A small multi-label image tagger, trained from scratch.
Training: adamw at rate 0.00081, 6000 steps.
Rows from block 4, named by matrix and row number. Rows with one number belong to one neuron. Each number is 500 + 40 x the weight over its row's rms, rounded and kept within 0 to 999. All counts start at 0. Numbers have three digits each. After the name is the row's rms in percent of the matrix's.
# fc1: MLP up (model.blocks.4.mlp.fc1.weight, 768x192), inputs 96-191
# fc2: MLP down (model.blocks.4.mlp.fc2.weight, 192x768, transposed), outputs 96-191
fc1.590 101:373519488538478507447501557545442521543485464547549464549575442509449481507447467518489493515542506540515507560565560459524526503490524518537415472460515445525458535517485475519477560521477425534489486497444544540506531457498531483566480583519465529472511471499497463532542493514491499495
fc2.590 070:500480506482476496457484468514509435539582501511484479469419550513510521560465527501542485498576482509451543535499699536570498455502481479493531521485481552488440450530522479570497481454480474594469463514487554599461501465533427555538538486482462534526515592486511518521530453495488432447
fc1.591 111:467534478509465415446556537506501442493417529618563454511499521570500519436463431548460496565478467494510496540499528513475513511480517549538531490528517504473460507552524522496518513450511543552564533497518486501582523534546472485551514470462515420494495550510523482550482490530535413492
fc2.591 153:504529530519523488505547455482490494487451563539479498514433512551582484563516495485488506467481571526449498421461615461544472463520527533528483537562535511486450402444561535469502454497462512475453521515478537524561427473463460489468456460526472507457551459574607439477475485550506572528
fc1.592 106:464469422541447568457485553559516447552445514585525516511518513495469541464468490466453485570479570523489496514567508499529523554446501455512518457459438472498507549567466513518476515481566463523482489453484559477514514427491479447571479571495548554512510501517460469576590461566465452453
fc2.592 086:470538491497549502525459492467463571479437541441472540500524498505549498458543471561496515428467453468505507504502727508485486560508473546490501494526536510504408469501513482452577476504458456486490500556567473500483528570524549471481497508544554467474531449471499476492432434453549524504
fc1.593 073:504486448461565437487473534547443505496472455555521464521511553478498522430492453509490555531462444440474526480467525466450421554448487547528485510524475528532459549525452531489544490583552485541483450508510429542525553517455508526455556490505508503573496472550569466557542433506527539454
fc2.593 059:444489522524505469512523410469492608519497500495529458450626441467474512525497494530466498499492498475500525491569582525503518526384481434509480466509513532553537533520490519457521545477447507489531399552462593470523502502498446446491505504451508534447428484489487507514627463527573504467
fc1.594 094:453463548483472509563475513476546476489521511474484513515561496524512491441502421523481459483441464566477526563619479505454465510453560553481428510501500391545539514537528512487526535516513515497529465486541416494526488522466448432463492564551557437516477496532508542453438540520468503457
fc2.594 076:565501555476516471483494475462470524538434526511488502497429573478516509526470594503569570466482528472406513451465520510527482482457473466467588502511488616504470450494482496426520464483469495519511558444439457531541464506529492531511452476494586490473560428497512496500426453520459542526
fc1.595 116:510480481492409489444532490556523516485505454554601538538488453546463487515452463532496461524440492485491548535452566474559519500463501530507458498463525471573519445565548497542539493430478483493548500494457515460592520440480402444481499505438429478496555516441495479499608502465491407492
fc2.595 139:503462491530554483558507487431517531439489542465436493532410554483535489630535555439489498507471567525462577409540552509506502528518536498518504490552520502431518480441571499492441450530479502500515540425463498546594495474442435488490530484522453518511542492554527496478489489532462548472
fc1.596 066:501523476529483528545525458481490552510553523477495445478612493562536474512485554390572449545408497535523551465487533524496502423582441466538418536451469474473459521533505500441473506545543471490495466498487550480544492510497435496499469487531464500481582503540496527564503486497453541583
fc2.596 036:510528519466441523533438468520510529502591482486474478491461508461558561451541385519514466473495567422512448507538602553541505499457533539497463458546558499447475546546496500488486513433464491545523434569467483459532554460554525485534459482493537539474433504445454428496559556476524534537
fc1.597 095:466525460475529493532508464461482419501458502556601436468522460538494514475481516445490478599458504490536494523505483465454520545537449523543570477504456428452493460483531600474495509538453509494421526508479493485519456581519442433504453518559462445553466482569530533535483425444496404508
fc2.597 057:478493495529532398472532568490467583469414504486485533473552549513534435514538445522505493467498534520421436552540549564493472504459491501535528486472475482367402533503470468486513432484512466530450578494479493527497426471524501513450478515566562521474460513476483541496504539464492581440
fc1.598 102:421512431490538542543566509518561526494478473531569417523477495553479483463496421458533425542455533516543525518519547505565490416516519531575464511436447428468529557524551537552503506494546548512545525461467492551522513477507448414521507564447486496442499481512526439501503473510522512517
fc2.598 062:454509477546498579481496516486506469513571485520476501458474491517434470487443532447482459505496481533534519568486751530532522476456536446516547432489487499517531535554519523572455430493558546531493454459480539516483508432497454536542584509450408464477436548515506572440478486524528461512
fc1.599 072:508448545459452464516471522540426441490438533562565542529478525489477529467530472573425436461523546502500508544514493546535541498524484434542509524469502574439508437503474489484465471495480531484536507503484505542482545467562551466432520495472563468488448440508414536595572512558492515542
fc2.599 013:422530520481579443505475519511578538479441475518508490503571509450531567481512549493493596514554481498501504497413478399528517521529512505542454568548510488536473547433533498477515490449535532480502474520504504519468500573509493547446437538493452484468504444579522497458441406447499512529
fc1.600 079:438481504484493568529528474540523486576554425553573549463587441533490527427495494540480464558524480548501456527440456551479458484422513527546528425507505538507462486522449556477525570555473554538498444548460458523457500471576439437489506501495541499462528469502424524543567574566542518486
fc2.600 065:460461487507453518499472466453564484477439527504550495502512577422596506515489579415485550391472545389503449453512571557515491534520439543564440454578515493491521490507538491490546422493514489492520500496472535414512544465511505575496508532500474496469458453490486468490457408447516526599
fc1.602 102:441438470573485446497444558568497447511483471527488491537555485507477488473481494415431401476473564594514505488453501463523467467486464478509513524513461500450488547534449514494359530512538466530503503419453497444533480479451504489482519519523457545450563523467503553499427554464502496527
fc2.602 091:539540469527471487542483433409498428419528493501557527475529582501494511542572497575467559467423498458489559465463610500479449465523521527457578495492483522580428495484513507495559469502475578512487528497517507488552506506493531489476502494491538549509523503479513529454490391523556559516
fc1.603 108:492515451533464506448583508471504539557439396496507506598533480465428496434518505511530473503482528541478492554531558479459543430495506560466469490510520410529538589534484513471510557461483502539530485495459480487501459458577461526494565453434513483484461493459516447525509537578516502519
fc2.603 136:479464471512438570546488516607449459538490555476522445435400528469518530476439545469490492532509498470562473556463624548488518472518496520519420531466494451529531463478485485560462441570479403523485475559501491516451527508513532521466542568560474546544554543533518471504504480521457521434
fc1.604 106:526411468498468458505537569513479476462522471559534493522585480488457435482504524375510403522463526559519475460496491503493515484419541504529478534490425424527507556536467520500451539557546511510539500475465480466513544501492482411481563507535481512431541500457527540422540598465461443475
fc2.604 156:449537499532496448534522391454501408477485557499504456512532515448510539498497486556451530456485528414535489478493627514463543481523453454507470544492450484542468505426512523486532551495448554544464564510483492459549539553473564511439495487477506526482467472560537483467526379472542563521
fc1.605 094:503485412434455465506451511462464439530509509582574557496491548531425485446448519489510499505463555510487519512512559482501539501499536494532538488440528426512478491553473503535500474502522550499512434514475533483541470498561490454522512520471538481464474485480496482546503507567513446541
fc2.605 078:479527512550430621521483551460509527565436561416471492452510487455544405492448482420497428470570455486467505548527716526511476494483528450564524527485518543513504460509435525492473419499492425532459418496544508480464548473515510513510531539527552570502432495442482470525485499503535554462
fc1.606 108:460446422469529487479493543541449493483499545493516454476477496567442557475477476467544450482480595547513407503565558453478536420560515526542500519469486405511496497495550541480536526516508568539469483496484533445467444501535483421484579453488477434447519530471483502472488522564483531500
fc2.606 072:425516504508505533485571457505453452552458483530465481510499503464463474507449470511517495495544442500514501595464824503534532468496475535515529497512520505547541530551534537558545494473484508527474432542490519472521494484536478525511528514400493511483466525472545512438517462528522516481
fc1.607 104:485453503565509540511497577518408518529525540525523563463566418508503513517480500486476413480437455534480503478470506527462521470428551502530443514429454402529536558556489528482525539545508490514570417458499452474425536489532529417448589542553468514501455554451527476465503560490545486552
fc2.607 064:491543427475456501496500516387485425493524547466437449525429553438522534505495510453481510455506532438523471504526564497478563519518447414504444555543517472485518476440577553476453471508486461543490497491475484504518506524502466495552494512445548533487514469554485495489432458465516549549
fc1.608 099:521470455536514460497494547525556444450520480528510446559529480549491561497500461455490467504457545546454501549564533447545501467520512544515458561512523446471530508504427560461501521457523451541606518482520448555514447534474418448534492454570520532443456545513502484461498554472468489532
fc2.608 097:537514476459548487563446470430515564504463539486430549467412504534518460454470505446537522485506459520482491518488617508524501523474534463509596503513494524460468447538517497408486435537547518475447440440524493509489515516494505483470484510518543487498534466466473554512392499508479474553
fc1.609 107:459480475487529536486515476595483492472477443530553493485471472583495525491538517510480417574482545534556491544535533548503493458483554458544446452473466457518575525473580570520489556483519452572446553477535494472460515537470492474517542530510506510546593548553484495559546518490494506505
fc2.609 067:507491461571505529441534479446445462577503517526500478536466580474503512537499492564490475517499501473492498519532760498501488485529455431446504504537506454521484444510476542474529529429526458494513444528494513448508476485495501517500510504550523516467495499439525488505504491526544513492
fc1.610 090:498513424482473494526489551465450421494466492537513432525489542492419512487461514453454474565473533554534452527471488473517536432456558522513484512486523436446473529560503570467485480484483550522590524489415472456561489511560507491524577538520493525469442493486506478464513547505507447492
fc2.610 055:478526582494507502541494459532537521455457513494503481465535502489486514505479451446422490502555499453550544489479719582530476482616518555473461491449474475554554472480479557544431476477500468505409521510513483525527445531510463546486433461502485455486490527476537529516507448519553549508
fc1.611 093:463499452486450475516467477538547515407488454588545409514529502464541527490531463421430450576474535483541457527463537532498486474528511532541489548530484493516607492490550466544469503475539530493474485469519536426463467461463555476448520476564480466524452529520521526556513467441577435546
fc2.611 069:445526483505453450456539455452473510541477556453490465495501488466522490458546452472508578457500574510490492533535558556542516480398523471573487453519506537463430482486493500521446489539446509501468503520452502532555527429500497534476422573499527559481481521508516504451496523454466567481
fc1.612 108:505451512572510492453541494547527565490548405499470526520535412500471441507551457468532430523515545483447551522532530452503463467499553540444468459503498472495551487529483543514485515505502531483553505476543468561541469488475441450493543506521440496476518510420458499523586472489524459495
fc2.612 120:471461522432503491465458519509505439486529472502482556487431540570510523509463527546490528495548527504455483563496747509436515558468451536483505454495576484451484549481548442519521475446515536550458490494488520558443499516539534556454482507488531503482476491533492456490530422511524516480
fc1.613 088:473523530486496470458482504517561504458523494585470478523489469566487502507525482475438461534438493458554473471577533496439566485574497534452523600416460429524595488512501465493528537475473463495467531486554469441470431475484566496493479452462500489539499506518473538511509457449554495534
fc2.613 085:503524497442479429471518500485515529513400541439505441512418546507529495437476522443519513461507546579481432515505520567561526482424508492532432511538490514441451479486547540475451483515431498526494476454495491532572495482528399472451419514544549472506555534524486532484471607489463526424
fc1.614 116:463468470511438538459468535492466498500510437470504502464585464505450432540481508408489397553487511571569470489535503503466483451487473499497523520487466415519532563556447547531388514518494525514518536449513510482568476481482468410474488579511497497500552543536550556468477535469467487525
fc2.614 116:513512487549488461552493469476466420453459549489543557520503562441539532526564539505474558442438555481460498402461539461486461474523432512475514541529465469554432482487459526469541461532480511453506600502495456441562463519493536497463501480534536526474491501538555505456477427497528534528
fc1.615 073:478454508556550494460460479567533493505507522490474500526506499548391447549512489563508532535503512566436480484496527508534533531429448489545482507432474505470477505495445457459421457471455491476508419549518513513427488458584436462536485549519446438431454505524514476447494460516516465468
fc2.615 044:519515562558547492515516516456514489507490518500574494517583520471500507492508499494391495474524527360520506414471558519482456529517484488540469458493493574531527466513530480469538484468526512502445509501509468492543520538503536550481536513495462443502497360482465528519425481477502466456
fc1.616 068:497512487490495439554489526439490546427596473427546490488486534522496508437509458501562495485506473525496512479524474469496474490547498455596465486517474468541477545578474481478437556533429456531491475457471483510413514526467505492470536501501549419549461514440497528504537563537492413550
fc2.616 038:522570579481478525513524479479496464490556511535415450556579515511550520486527457530485471519534509501476585498523559493543524502481545469521486459472536561496419522514518452520526532464535432551451452533537503579536502524606481484492469485475526471470448536460500468466474503536503507485
fc1.617 120:483492472512512460498592529453488484491444512458562432520517512505420548414558454473516518515509487542579492496564514479508564460534551511506468439484516495496516516541466561481554472429451521501555482510483525566606501557564458462537545517442526516443481481477510481491531452567442524479
fc2.617 154:530533564567485529575502513456516507525483489502516453508487528496524511546567420492504557576451525490471588431481621522503441454476478466490491517521430524467456466532477485466504427507445435576507564484574460506561436488415489440493454500542530586529582552497458546464473487483512558489
fc1.618 093:509438484523476516511595583502444512434516454593558530464486495562430445530533543488513517524462492525513536525481497491471583426518493552475522499445481435531444580542515499537444524567583496494542459487459540542505536504555500430468567533467516546458468455489455550505510498504500469457
fc2.618 091:445517541426451437549452499533535539433466500498451544486537540478508497477435524460463498439532482459529490509529652490480495522540474514569439608560489472505544457477556519486474436467495438495552505543496407500508481542510539512463494486480519507508398478522537514522471483483541577545
fc1.619 113:489549417465526479506554491544515497402437475606580394556498438588490541489506414479496505482515493513502471530517528493511499502468529518509476534485544438425479530545572487464528544507493585475533529462534497471626474538482425471535483448506507429502467529539528488447483534463472475523
fc2.619 159:517516527513525499510445383461504479454442531528495533481485518567524450549506514447462528457432512498486487388427558454547477496489524547526518495533469529493476439469521524466492465557543529445445494515493514469498441523506470499470442499547458544512559413552587450517452518505498565539
fc1.620 100:498488519574453554472455564562481535542498554503542407527530490424499536514534401456512489512514489509502540553450494458530464486435519440498403501504429509421529496505472484525509494552608512529561480529509545462496394490474480516479487515473477530541515563490503503490454527479452459451
fc2.620 098:428577471480530512468531448447445479487510485499541488522572458526459519429566479527481561492441506526508535491480620456539546533508483528540611477513537495554472470573474553476540496531477487508432496495444427482474509516459493559567458490489440446504495449522518550497428404506517537531
fc1.621 101:403502550538518524471522534561457483503570465504483469486515432519481545448461414438476422527494564522540471509578581447458524513530493448518415528475476476481558541522479533546469515446524514571515522526496513507469485477510519424536490498532488526569535542545450496511485535505500495512
fc2.621 075:437446449484442579496505529521492498520501476487520501498541485512451483450430460492521469493510475548523507585489729527535470454475505492538515441491462499512518549564468525551480495497540513554508435478494546476434539446532465549523575508451459476475463500449500517509517544510506473465
fc1.622 096:417487431449476491451547540522540528506486465472504445510475478536477529520503502458511400524516467509489501581491559540531498436533528511522489513455431499519547550574498559574481525509473456574541527433483488555480519488515443434490508536451437452481557522529440494497489485506508493434
fc2.622 058:414455471471515527515509522528474474536540436479511490473530462538421480492471471470453463535531462526477521595527658531513523468446488473564530463486458515530564519554504525536467541491529539591514423473501535474491517459533469499560588455461447433439446531482464576478531542504556475451
fc1.623 098:419463484465498544481509493526538491509469457476559472484504466563406572482511511487522427489502477555556459526483526486500463480557525497517565508420458494547563560493492541520469505458490556543549528461430554527542492483520478459479533456493494465432538545510449497487500530544552501495
fc2.623 057:409486443497531516512511515529493504509541444489490493500532464521442478478491462474484469530516487540476510611540791504540528469459514500527517471492465495525522519562504513551451488484517536589479410484488535458511499446514472511548576471473482481480449529443489545462539507512532445462
fc1.624 097:461475467485497483546511550548510511537539514493503456553545434553454509476473457492502467553509492521569487522545565538533493501499496489602436484451407520524515528542512527501424502455527502550473433490509511538469520533521512477504500462498442443494522542560496524482452510500536528485
fc2.624 059:427486458505491558522498528497481476505515493502481490490531465497441480464445458459499483507514456550529505567505777501512490489495476482544504499491450515508546545549500533545491497506539515554505423467502541454463503448536485508550581468488444468472426530483500553485509501506572484478
fc1.625 090:447506485535480479506465496594490381536449534540510513473514495483498506476474538449454490497528545530483519504544470525490488530516502501473456499517448516496541483445512468508517547547576561560516556451545494505498445511571504502523558496547491484444516519540491539476465497510515403528
fc2.625 069:497523541489498568470483441450534499447487498438475459456558459581547460540475473490522482490534481483526505508556693530473506486507481512507586498537476540455504521517462543477479487482484502461513515443506439553469493526522451539406513559435549524459461489458459519583521471514563501463
fc1.626 106:464466507475515515517480459505460568544501463450489484451479509568471473542474481537450488515513469561537569523516551593566531544482532456487514482473498553461524463481584513469419483482532446586501490429493446477489464454489501452526518499496410489485580555527489555442474569545462497495
fc2.626 073:554551500505408482459534542502537498572462524512562463487448512487482502425459537494551524511507438485501476462448552452525507503518517535525503566488522548516447426525528473474523426476486450500508493479504495465516464470411476522552554495470479546585487485467545474546431507512548489560
fc1.627 091:449473549432484548517537533509511490424502502558542430519492525471542534495568527430436503476454519485492540482464495438494476536519500481473429483480400496492528499447541501530505569529577491552469541498451539455537514509556508451440465445533502472534531483587490532461560521514478514477
fc2.627 106:459543491471467473464507502446476500513527510482556463499531429532486472501576414460483497511534539564498570517492657540510474482459528444550542475522486503527484515510516497540468502540444516514471464533502474534511498492450452468480473545473465610567472496414502496468524468451509512533
fc1.628 075:453489518445525437428482536520526506458489434527442470453568508465462500481522453533415530467515472451522497529467521465496511570474454579479457533479512472528491487484475483503531460419589475484481540455587463517483416482483542560523496449565477464493438482481544533518546496524472501451
fc2.628 044:416490433443471471491515553461471456535435529504512446564552488543515447467501511447508512539527534576504505532542562603534430462466501469532495451513514553498446503494541486437507555523477519551516473507413561539546480497441483488511464506447534589526504445443521445525557514479492543468
fc1.629 094:411501548506445532453532528561522475481568514514526524473546449481481520475484496512479461539487500551561545513517590473521483479448490525529449510446468492536516493545496579531409508493503474552534519466423545551503526515451514433486562525488495477486505485517506451536536523530477411467
fc2.629 057:427491459466524534489477510521478481528544440517535489488508442504443491465463461484537469540525488550465512565536712467563511462471511458537522487486413515524528512532494525590452531506526562609508432499521539458492495442522466519520571469475486462499447541478481548507528548501551426474
fc1.630 106:505399473442500481456555529517463528546526476577500529452548502458469526509462543498496417498499531550564545548438516506506557470490488470506528516515414478551535487517523564553454558480485454527514455473456598434489503502569480483530539496473467435468502531497403516493611465520561496499
fc2.630 079:465515494486548562474549474455506535512485423462484480535521554552487459558489458505517491525509448510497564525517776493543557420480504479493539476461429483465528485541538503536467524460515529631438451466482466499535490512504457456503503483493512475497522502457462514463483518466539531474
fc1.631 066:527491486544471480579414502531512461488466539555546488579476494496517497432483547537526496550432503520458402555495540437492456509557514543533453515445531498524515469529499517524515517465547455458482497492528471551440534535529540516434487461503512554482538520436497489462515456429535464483
fc2.631 052:518493502506503475450520472469444584495496559503493485471505469477556470553497428493507434475559534531509562463595537532530475485407513500483507468508500493480500529505523534527499520500424487523530459576483545525575458466534467447494539501465560519483459555540520492490544551572571525393
fc1.632 090:493443461517459536489549498498451440477453473589567531544538509491472501461570453473548422548434520462523524544444478471481517417537445507525455468422499469545498544492519561511520603498537519514527484463470529437567468516462474476523447488455515467512509472522460492490489496510568402501
fc2.632 076:440476477484459479528505487516488570466406496511427594520413578494516505511487550470459505512499477515576488566503550600492500479526516548529521439464517396470475521530572440509533443505504405457444553498461461456518542533516544454501520537509504514493468427473554488476490522533474622505
fc1.633 090:561421435522533454551595536525468437525501533479470468523563431576459454419513529501487488502539468512518553521470475509538514511515508572478449460543525479484493550511507498513510528528505538500563507431540468548463457541575451511523536487507528434453491483436501551496528447550481483445
fc2.633 076:515483565525501498577486507537499547432450517515488527530555505435506462507490526483468468490500527447493529410548650476571462497481497536490464550515457577515550483462424478462469460519524465554505496536528505561553532494498493567483486556460581550493455467486511570515570470506516563481
fc1.634 100:440458423546451534550552544488460468549477450508505483541527480450498477493450484402465430457450536533576488531546484480469517460492470482478435509498502421464493635520524517450457461487498529542529468428533486561485513531477529445517595551482491567456545472507513508540551525454464507476
fc2.634 097:463515533473497440514493507458512474437431483466512534518484505461467491522572519482473538491547505481472482484486686489487532441535489473460472595578532500542450484464503565514468433469431496477476536537468482473566500518464454505524459469481560510509459481503489581468478490452509545518
fc1.635 089:429537467487478487444546563488510525525437449480479556548486448478437468469453508537522516480490519594454528488535472441514526514440473493560482559444528482489546502485477467471482531496499444528447508518542536477512550539487519487568543570446534451517497477475424515535477520559466502531
fc2.635 052:443504505498555500437468569509561558503474531485430459451446515487514482551469507516514574485557488463514436535512439575491509499509511467505503489492521513419565548498505513491452508395460480529455537465439530522543564527552476551527400532513508535464546427572491477544517480459396591483
fc1.636 069:462456468424434559536513483504573487538480505532552440443560545508521454559495459483469494504486531489490455469525474476534505549486547492479459477507528547487474468473488549522522575488444480462526532504550461424484506506539488503488448508523564512462550522481498484471572429495527569440
fc2.636 044:508507488528457469465476517500434495485517518546453493521542486461510513499479400445567474542513506568484524521463587522502453489522497512589542512508548448432505461469498446533497414513489481466500473482467527533500469474481465498487560448494523472561429542485529543480506467501532563518
fc1.637 090:465570533518478487515541494484528449533567461493544497586494539516479527458549513458540429547513506485604543539585463572507574483472506452489450458389426490469484495500546533506437506466451507522564479450505468513515535492474473473532447546504510487596492495495530474541464525549544560483
fc2.637 080:490485521508525478490496558487479538548433555466461535537448559428507485536494495458448593459509466502538533515468551449528501486484479532497555537588489507441458547523482429468536448444468474528513515473456500510579524536545511449464425523528547528485525480465521519519489455497447486503
fc1.638 097:497498443478509529466445471579582483560436475493555485556518441480460508479514503530546549482446535479539447553546563502508480492424462537480455444509485502522536556495430527494493520523486503518491533489498597484506576440511434438544445560525453478465468521560483517479500500527520481508
fc2.638 046:457512574451438475519459541469509539507484502490458559489445487526582450469439565530510512466528503379452475482496567537454444542470493503490464450498601517502419540519503392490518411464472494481489537551541515544461536492518522551496452546468568469512446468463523520539481498514497474493
fc1.640 104:502522515442467475544470517522490506517518513510524495493531455539470471436504455492561495467495476538501524580443509474505449492432564551529503543517536453531500537533591500506474551500551522496512457493461440500447488486543462540542540432510444427533465543461533560443437551506562486497
fc2.640 076:486499500547439551500529471573459517574517508430456580507457558579513464436497502491440557510529538504410560476520593582450432523517506535504505386527505509509458473497524452478498435475530471407502501457492498494458470448504539544443518494534471527471442484470552504504537491500466577497
fc1.641 106:472535485489500491439485474603540555541538475550462416506492490491460535488498444459494535559509452589513520552453551496567509472515552479524461516480418488525520467509475521514433510514467484527439475511526529503506550531453415443472483441515445574528529567542450560511546490512522450475
fc2.641 127:475488586507404511543491485455518482464440540482483528467550549403556487576488586489535539438545525460436510445501498515512494516466477466504516506497499508509483509433452505514449511529467533566515548487478525469553571445451481476489540528518538473510423562462475531515526516508505551507
fc1.642 099:403452489443509548455514547501487446537525430468528463497517456548424487422521461427437439516557495569585518526461516550567485540507498519580480440471454446534500540579499582546506508526539457574510535515496534428514554502459524493556501511531456490483488541577521515502527493525497496460
fc2.642 101:545490478501574525574500492458466487441441512537514517524458583500602526612497485542541506468484495520426486494495661495555519488521488501492447527545502481466446477500483466430538589495553481562479472462530477474504513507475513458508526459477506480509482466448543486477513475562477518472
fc1.643 091:479420401538573496488555497513456539526512566473491465556479465510445573471464519497440503474481530525558488541529461524536556530490534520474501463541516483478486478437462550467518477551533494529520481483518510576558451457538440488518577526520525444440465486469474538452562512533499497504
fc2.643 062:505486549563531488544536501465463558436478520535478557496499549424604491528554481493505447513478553481460461412528641511548502445484511494559468558483500554450478495471514480447449438531460499505544551500513476528547475460463485508448449518437468502403493504474528534468500538493505490488
fc1.644 110:427525453482512511512478530541595568496527462569565464493471496510484528508495413457506556542522556506484523514507509518500445469498456459520417505436489496487521529587509464488515552488567451607520561454444547456525474443489424450524506474520464481506476548485477446504503480443503513494
fc2.644 112:385518504486453533482493467498479527482531463504531426458592432511453442449547436583505511497508507518476534576490647501530507468496519438557531448536520549510475513511538520508491568549494551479502437530532528561456544463500529562528440531443509556518493444482564546478520504481528527467
fc1.645 110:416468453506481541483547537511538512497434461579574434579518474507509481523443504523546445558518509499579504518513603532531487496538528533481488460542464480541482509584544517554554533420493498519480515486436525537535530469514469526467487559420508509512471501521478470502565442498535462513
fc2.645 126:536473549549528498525461457451507478473499552492487526483406557510559487635483515459535441476548539481493499407505499556543475526493532473547512462502491523478485485446531501517473528482467500461473566479487457619519547522478447531439515523484456468505593513533506473491472512484442518485
fc1.647 110:442480544536423448458519573592544438466462438571503458509576504470447456521539479427440427521486548514509477517492505533545510484469534502557462462474423487522534529538531520514402545501535515492544518470498496496516563479445449480487550561493438550469596488542477495480561480450544456486
fc2.647 128:459501423506507509539536463439432405478413544497538494503451516473582513552479469563528528457475509499512485510478675469513506468519500481498456516532434434526454502517469557484511535507546550540501524502531494474589493536460526471462491502471512527494482526453595521422481515525494531543
fc1.648 106:413408483504488548464474552468450535480448559471531528494541469509498480540490501487485468510474499590501453545591575459480538476525510513538551522444522424462548552529469492479411500549513479548455465490465473465502495509522461512505499513544503514453508499580464454547527540504503498480
fc2.648 119:545535561492530440457515467454476472490564475513509449490462555472554536588553522503534502560547475437482563458457566524511527469515517485475528493483497496445539444496570519574462484486455524495504535552473508560558474520460468507445476470464467455509530568551558620437435458524545470516
fc1.649 069:499415553470480431552445485435430455490441450509534451569511519429423468546563491458463525555528482538551517546530498538488500491466550466542515579441472536539498528466523460500463453559524517507544525530542489568528567427519491498548524521490465497511573495486486501572576500475467423511
fc2.649 049:469560516513545437502502520528531512509513577535471485517577501499523515460471451530462508515549537510450557483521516420533458518466466507517465487543527546528461517516464464508587505490436523581513456525492548566501455548495477496435514592482500479524438486463575516496500452495540484446
fc1.650 108:485492500425475466459541444568474556449543411490488508479482449542470494541539542477482426559507517497482436514515506468509511537447589555556464464463514417532578539498529612502524504463453512487432526491493447534521507545511454460524532476444517469432496514458438475487523476532560477469
fc2.650 060:471558536560495504519520477506540526516557503486514489471548480486549499442551428577508501514394500429534510525512534548549525505555480478496478474482568516500460458475523462515508503511518438504451475479595499530402455533427499484435490486540486526459655510540415488504514506467461520523
fc1.651 089:454510459532508499536521461499454468538566499475576420493473461536410485431539455499487503473543507457518509572506549494559546557442539505497478425513510439506471538497465524471508498549590571520509490456505448452440443566551491475509541544513504514536486543546570515423512468535528535430
fc2.651 049:524488471562529483500507485532549491510542453419465542534530513429469535565511517554499425525472535424493480469574615477498529490488488461426484509510490528524566502483496450568459530434417467504475477540490516525482606498490487537485569487473495490445470496487413519517643488546530493508
fc1.652 108:453445494504453536512538545541468484455484492594535447456553507499544512483505513439457423526472545575525469493494502503490486496526475456540445565500379459492476518495547535495412482567547536545488506480461484518494528530489410465457520475561466535494522526546470502460501475478516386504
fc2.652 097:464526450574502497571547451502474446449474526501568482514537515459484547486558509568434525534437521468525523503484704506447513452580494512499509544472454442499433508495477510496548482503510532503553567476529512456593472513449514470458516480506512461486477527471538518422513447514510558523
fc1.653 094:378483448455520522549524517522453507461491462552487496470490485559470534531471488528549433467504574565552452501476541523492501478481559480598495478489547496469461508528561548546434529541482495532509466441530490481488491479502456445521500576495442479499553461525513460474505508469445497551
fc2.653 078:541559470497508453493521468418451464488504507519544467538416542487563547531511456511548495530540493451463561477531697481575507498516502525500547488523481515479448453516530491507474556426484535547527436535543506551526515501499481492491511481470497505525460552432552549456470465502558432509
fc1.654 101:454477473513476474538591577519515549398505517542533471510571499509531440445490460488492450472523460499482590460556481422546522442439537518516510459500491476458432495494459541440421506542560493531540498451508486539528555494509466464447511516531552467420502459481514471470525559510506470435
fc2.654 055:493488556474580455549476492457519529456472458512417533519517557460450508543481540548445518473523502495493530543547616509503473461528466496488483577548450467473498533471525480480475529464490493607496479505497499465553439525519494486558461475544522537489447451506522538443505519460450615485
fc1.655 064:467535440523492512562519445474533492501545545459467485522460492481531498426473470522546502540530464465479498442445536477453543479587543465541507544453570443457516560552473428452545518522496441536458526436511527489473488485550559568471479462506557471507503486479505536509549475539497480522
fc2.655 037:564560536540435504482555541476419538527492458495472525511543480504501525563481451512518445475487514535514592518572586448557477478392515530483506470498467485521470484526514520507446487518441506509500495573509504555535474487479436458498523554472516506470466627444542487487550534544522515398
fc1.656 097:501493469453433477552468441535511473530545510546512515441438443553425501407468477488506493479439482487526503572516481549497484578478515535528511518458486539512495520479582554469509481535540592485522439466521525461492506512500505517514561467503392492497443502484525532470479518548516453502
fc2.656 120:473539543496500611471504432497523532516461439441507537516512527532486454554439514500468484546520424467513552486545633532451466465540488499450509490531492493503558535527550483500461496431458433508506459477452456589477478500512489466479430553409510542526569505525466463568550466492523525501
fc1.657 104:494484458579532453509535521524605488488466435448506466523489447526486451518502453460523459462501498519512569487515549486490457444545507516481472548507514435493471492492497501498520514485575473521546519416548448491607566524491472463427538553482521441542490480433516512452470565444435498463
fc2.657 105:514463535464520476482482477518494451508506519520423522508460555501471552534470511543519534480514473484442456538446614477447482483434482507453560507507513498497544478564428534467537488472545526490506533461479463511505470553566532494485485452545558476473477452504496543465431518495485511594
fc1.658 125:473488497483546543463582477532432553509451450504461455521540502481538576555572492483509430557453501548507492537496557499491548517555466521457508497506423464532584493465443549481532524509488425500453499485468482474443512559541530428478544541566507539512561468495396439577497519449489508492
fc2.658 146:507500554513487540542484473457470513508491508458467548463487548474520456599494571481512495485511427470457561449447524558488449493534533458472433475478534515476501455508537503578476513520465482439522540449451575513499552526492497494516529512491428511470536582545511575454515499518522493489
fc1.659 107:471502473553521481553502560459494519454532524568579439542449438567492516467529491445472540546462482518522495522526534470562540493391526511464454522460539529427465487494515521479461563571461497572518496447434496488497507451534485492564498475494488444483522581525517465525512538479475456497
fc2.659 106:470536485501520471523524500470482452461465521490542435479486479470496476486570488497556510551484526459513459493518648501510532451512518466474532492511505491515491477492474546485493457454502578404460514516474464528578479572493475533500472512497514582489452446472537516436476505459421523583
fc1.660 111:486504420495518532544442506488539498488471545479560502503433476502456560492480528486502506516462553478467457473475531534516486471501463502574532432483476470466442481535518483489444550532531579505510574434501478461583475536466451490558497481511449437503505526552578484493426554522426473493
fc2.660 058:501481424505473525497548514449509455538550532469475488526466454462551489604438460531569446481573493524500427478513565468521496505452506495436542522501509537485403541552466488515567442588442509499538514544458565534525492473440519505500525535513534449502507487424493459553526549544468510458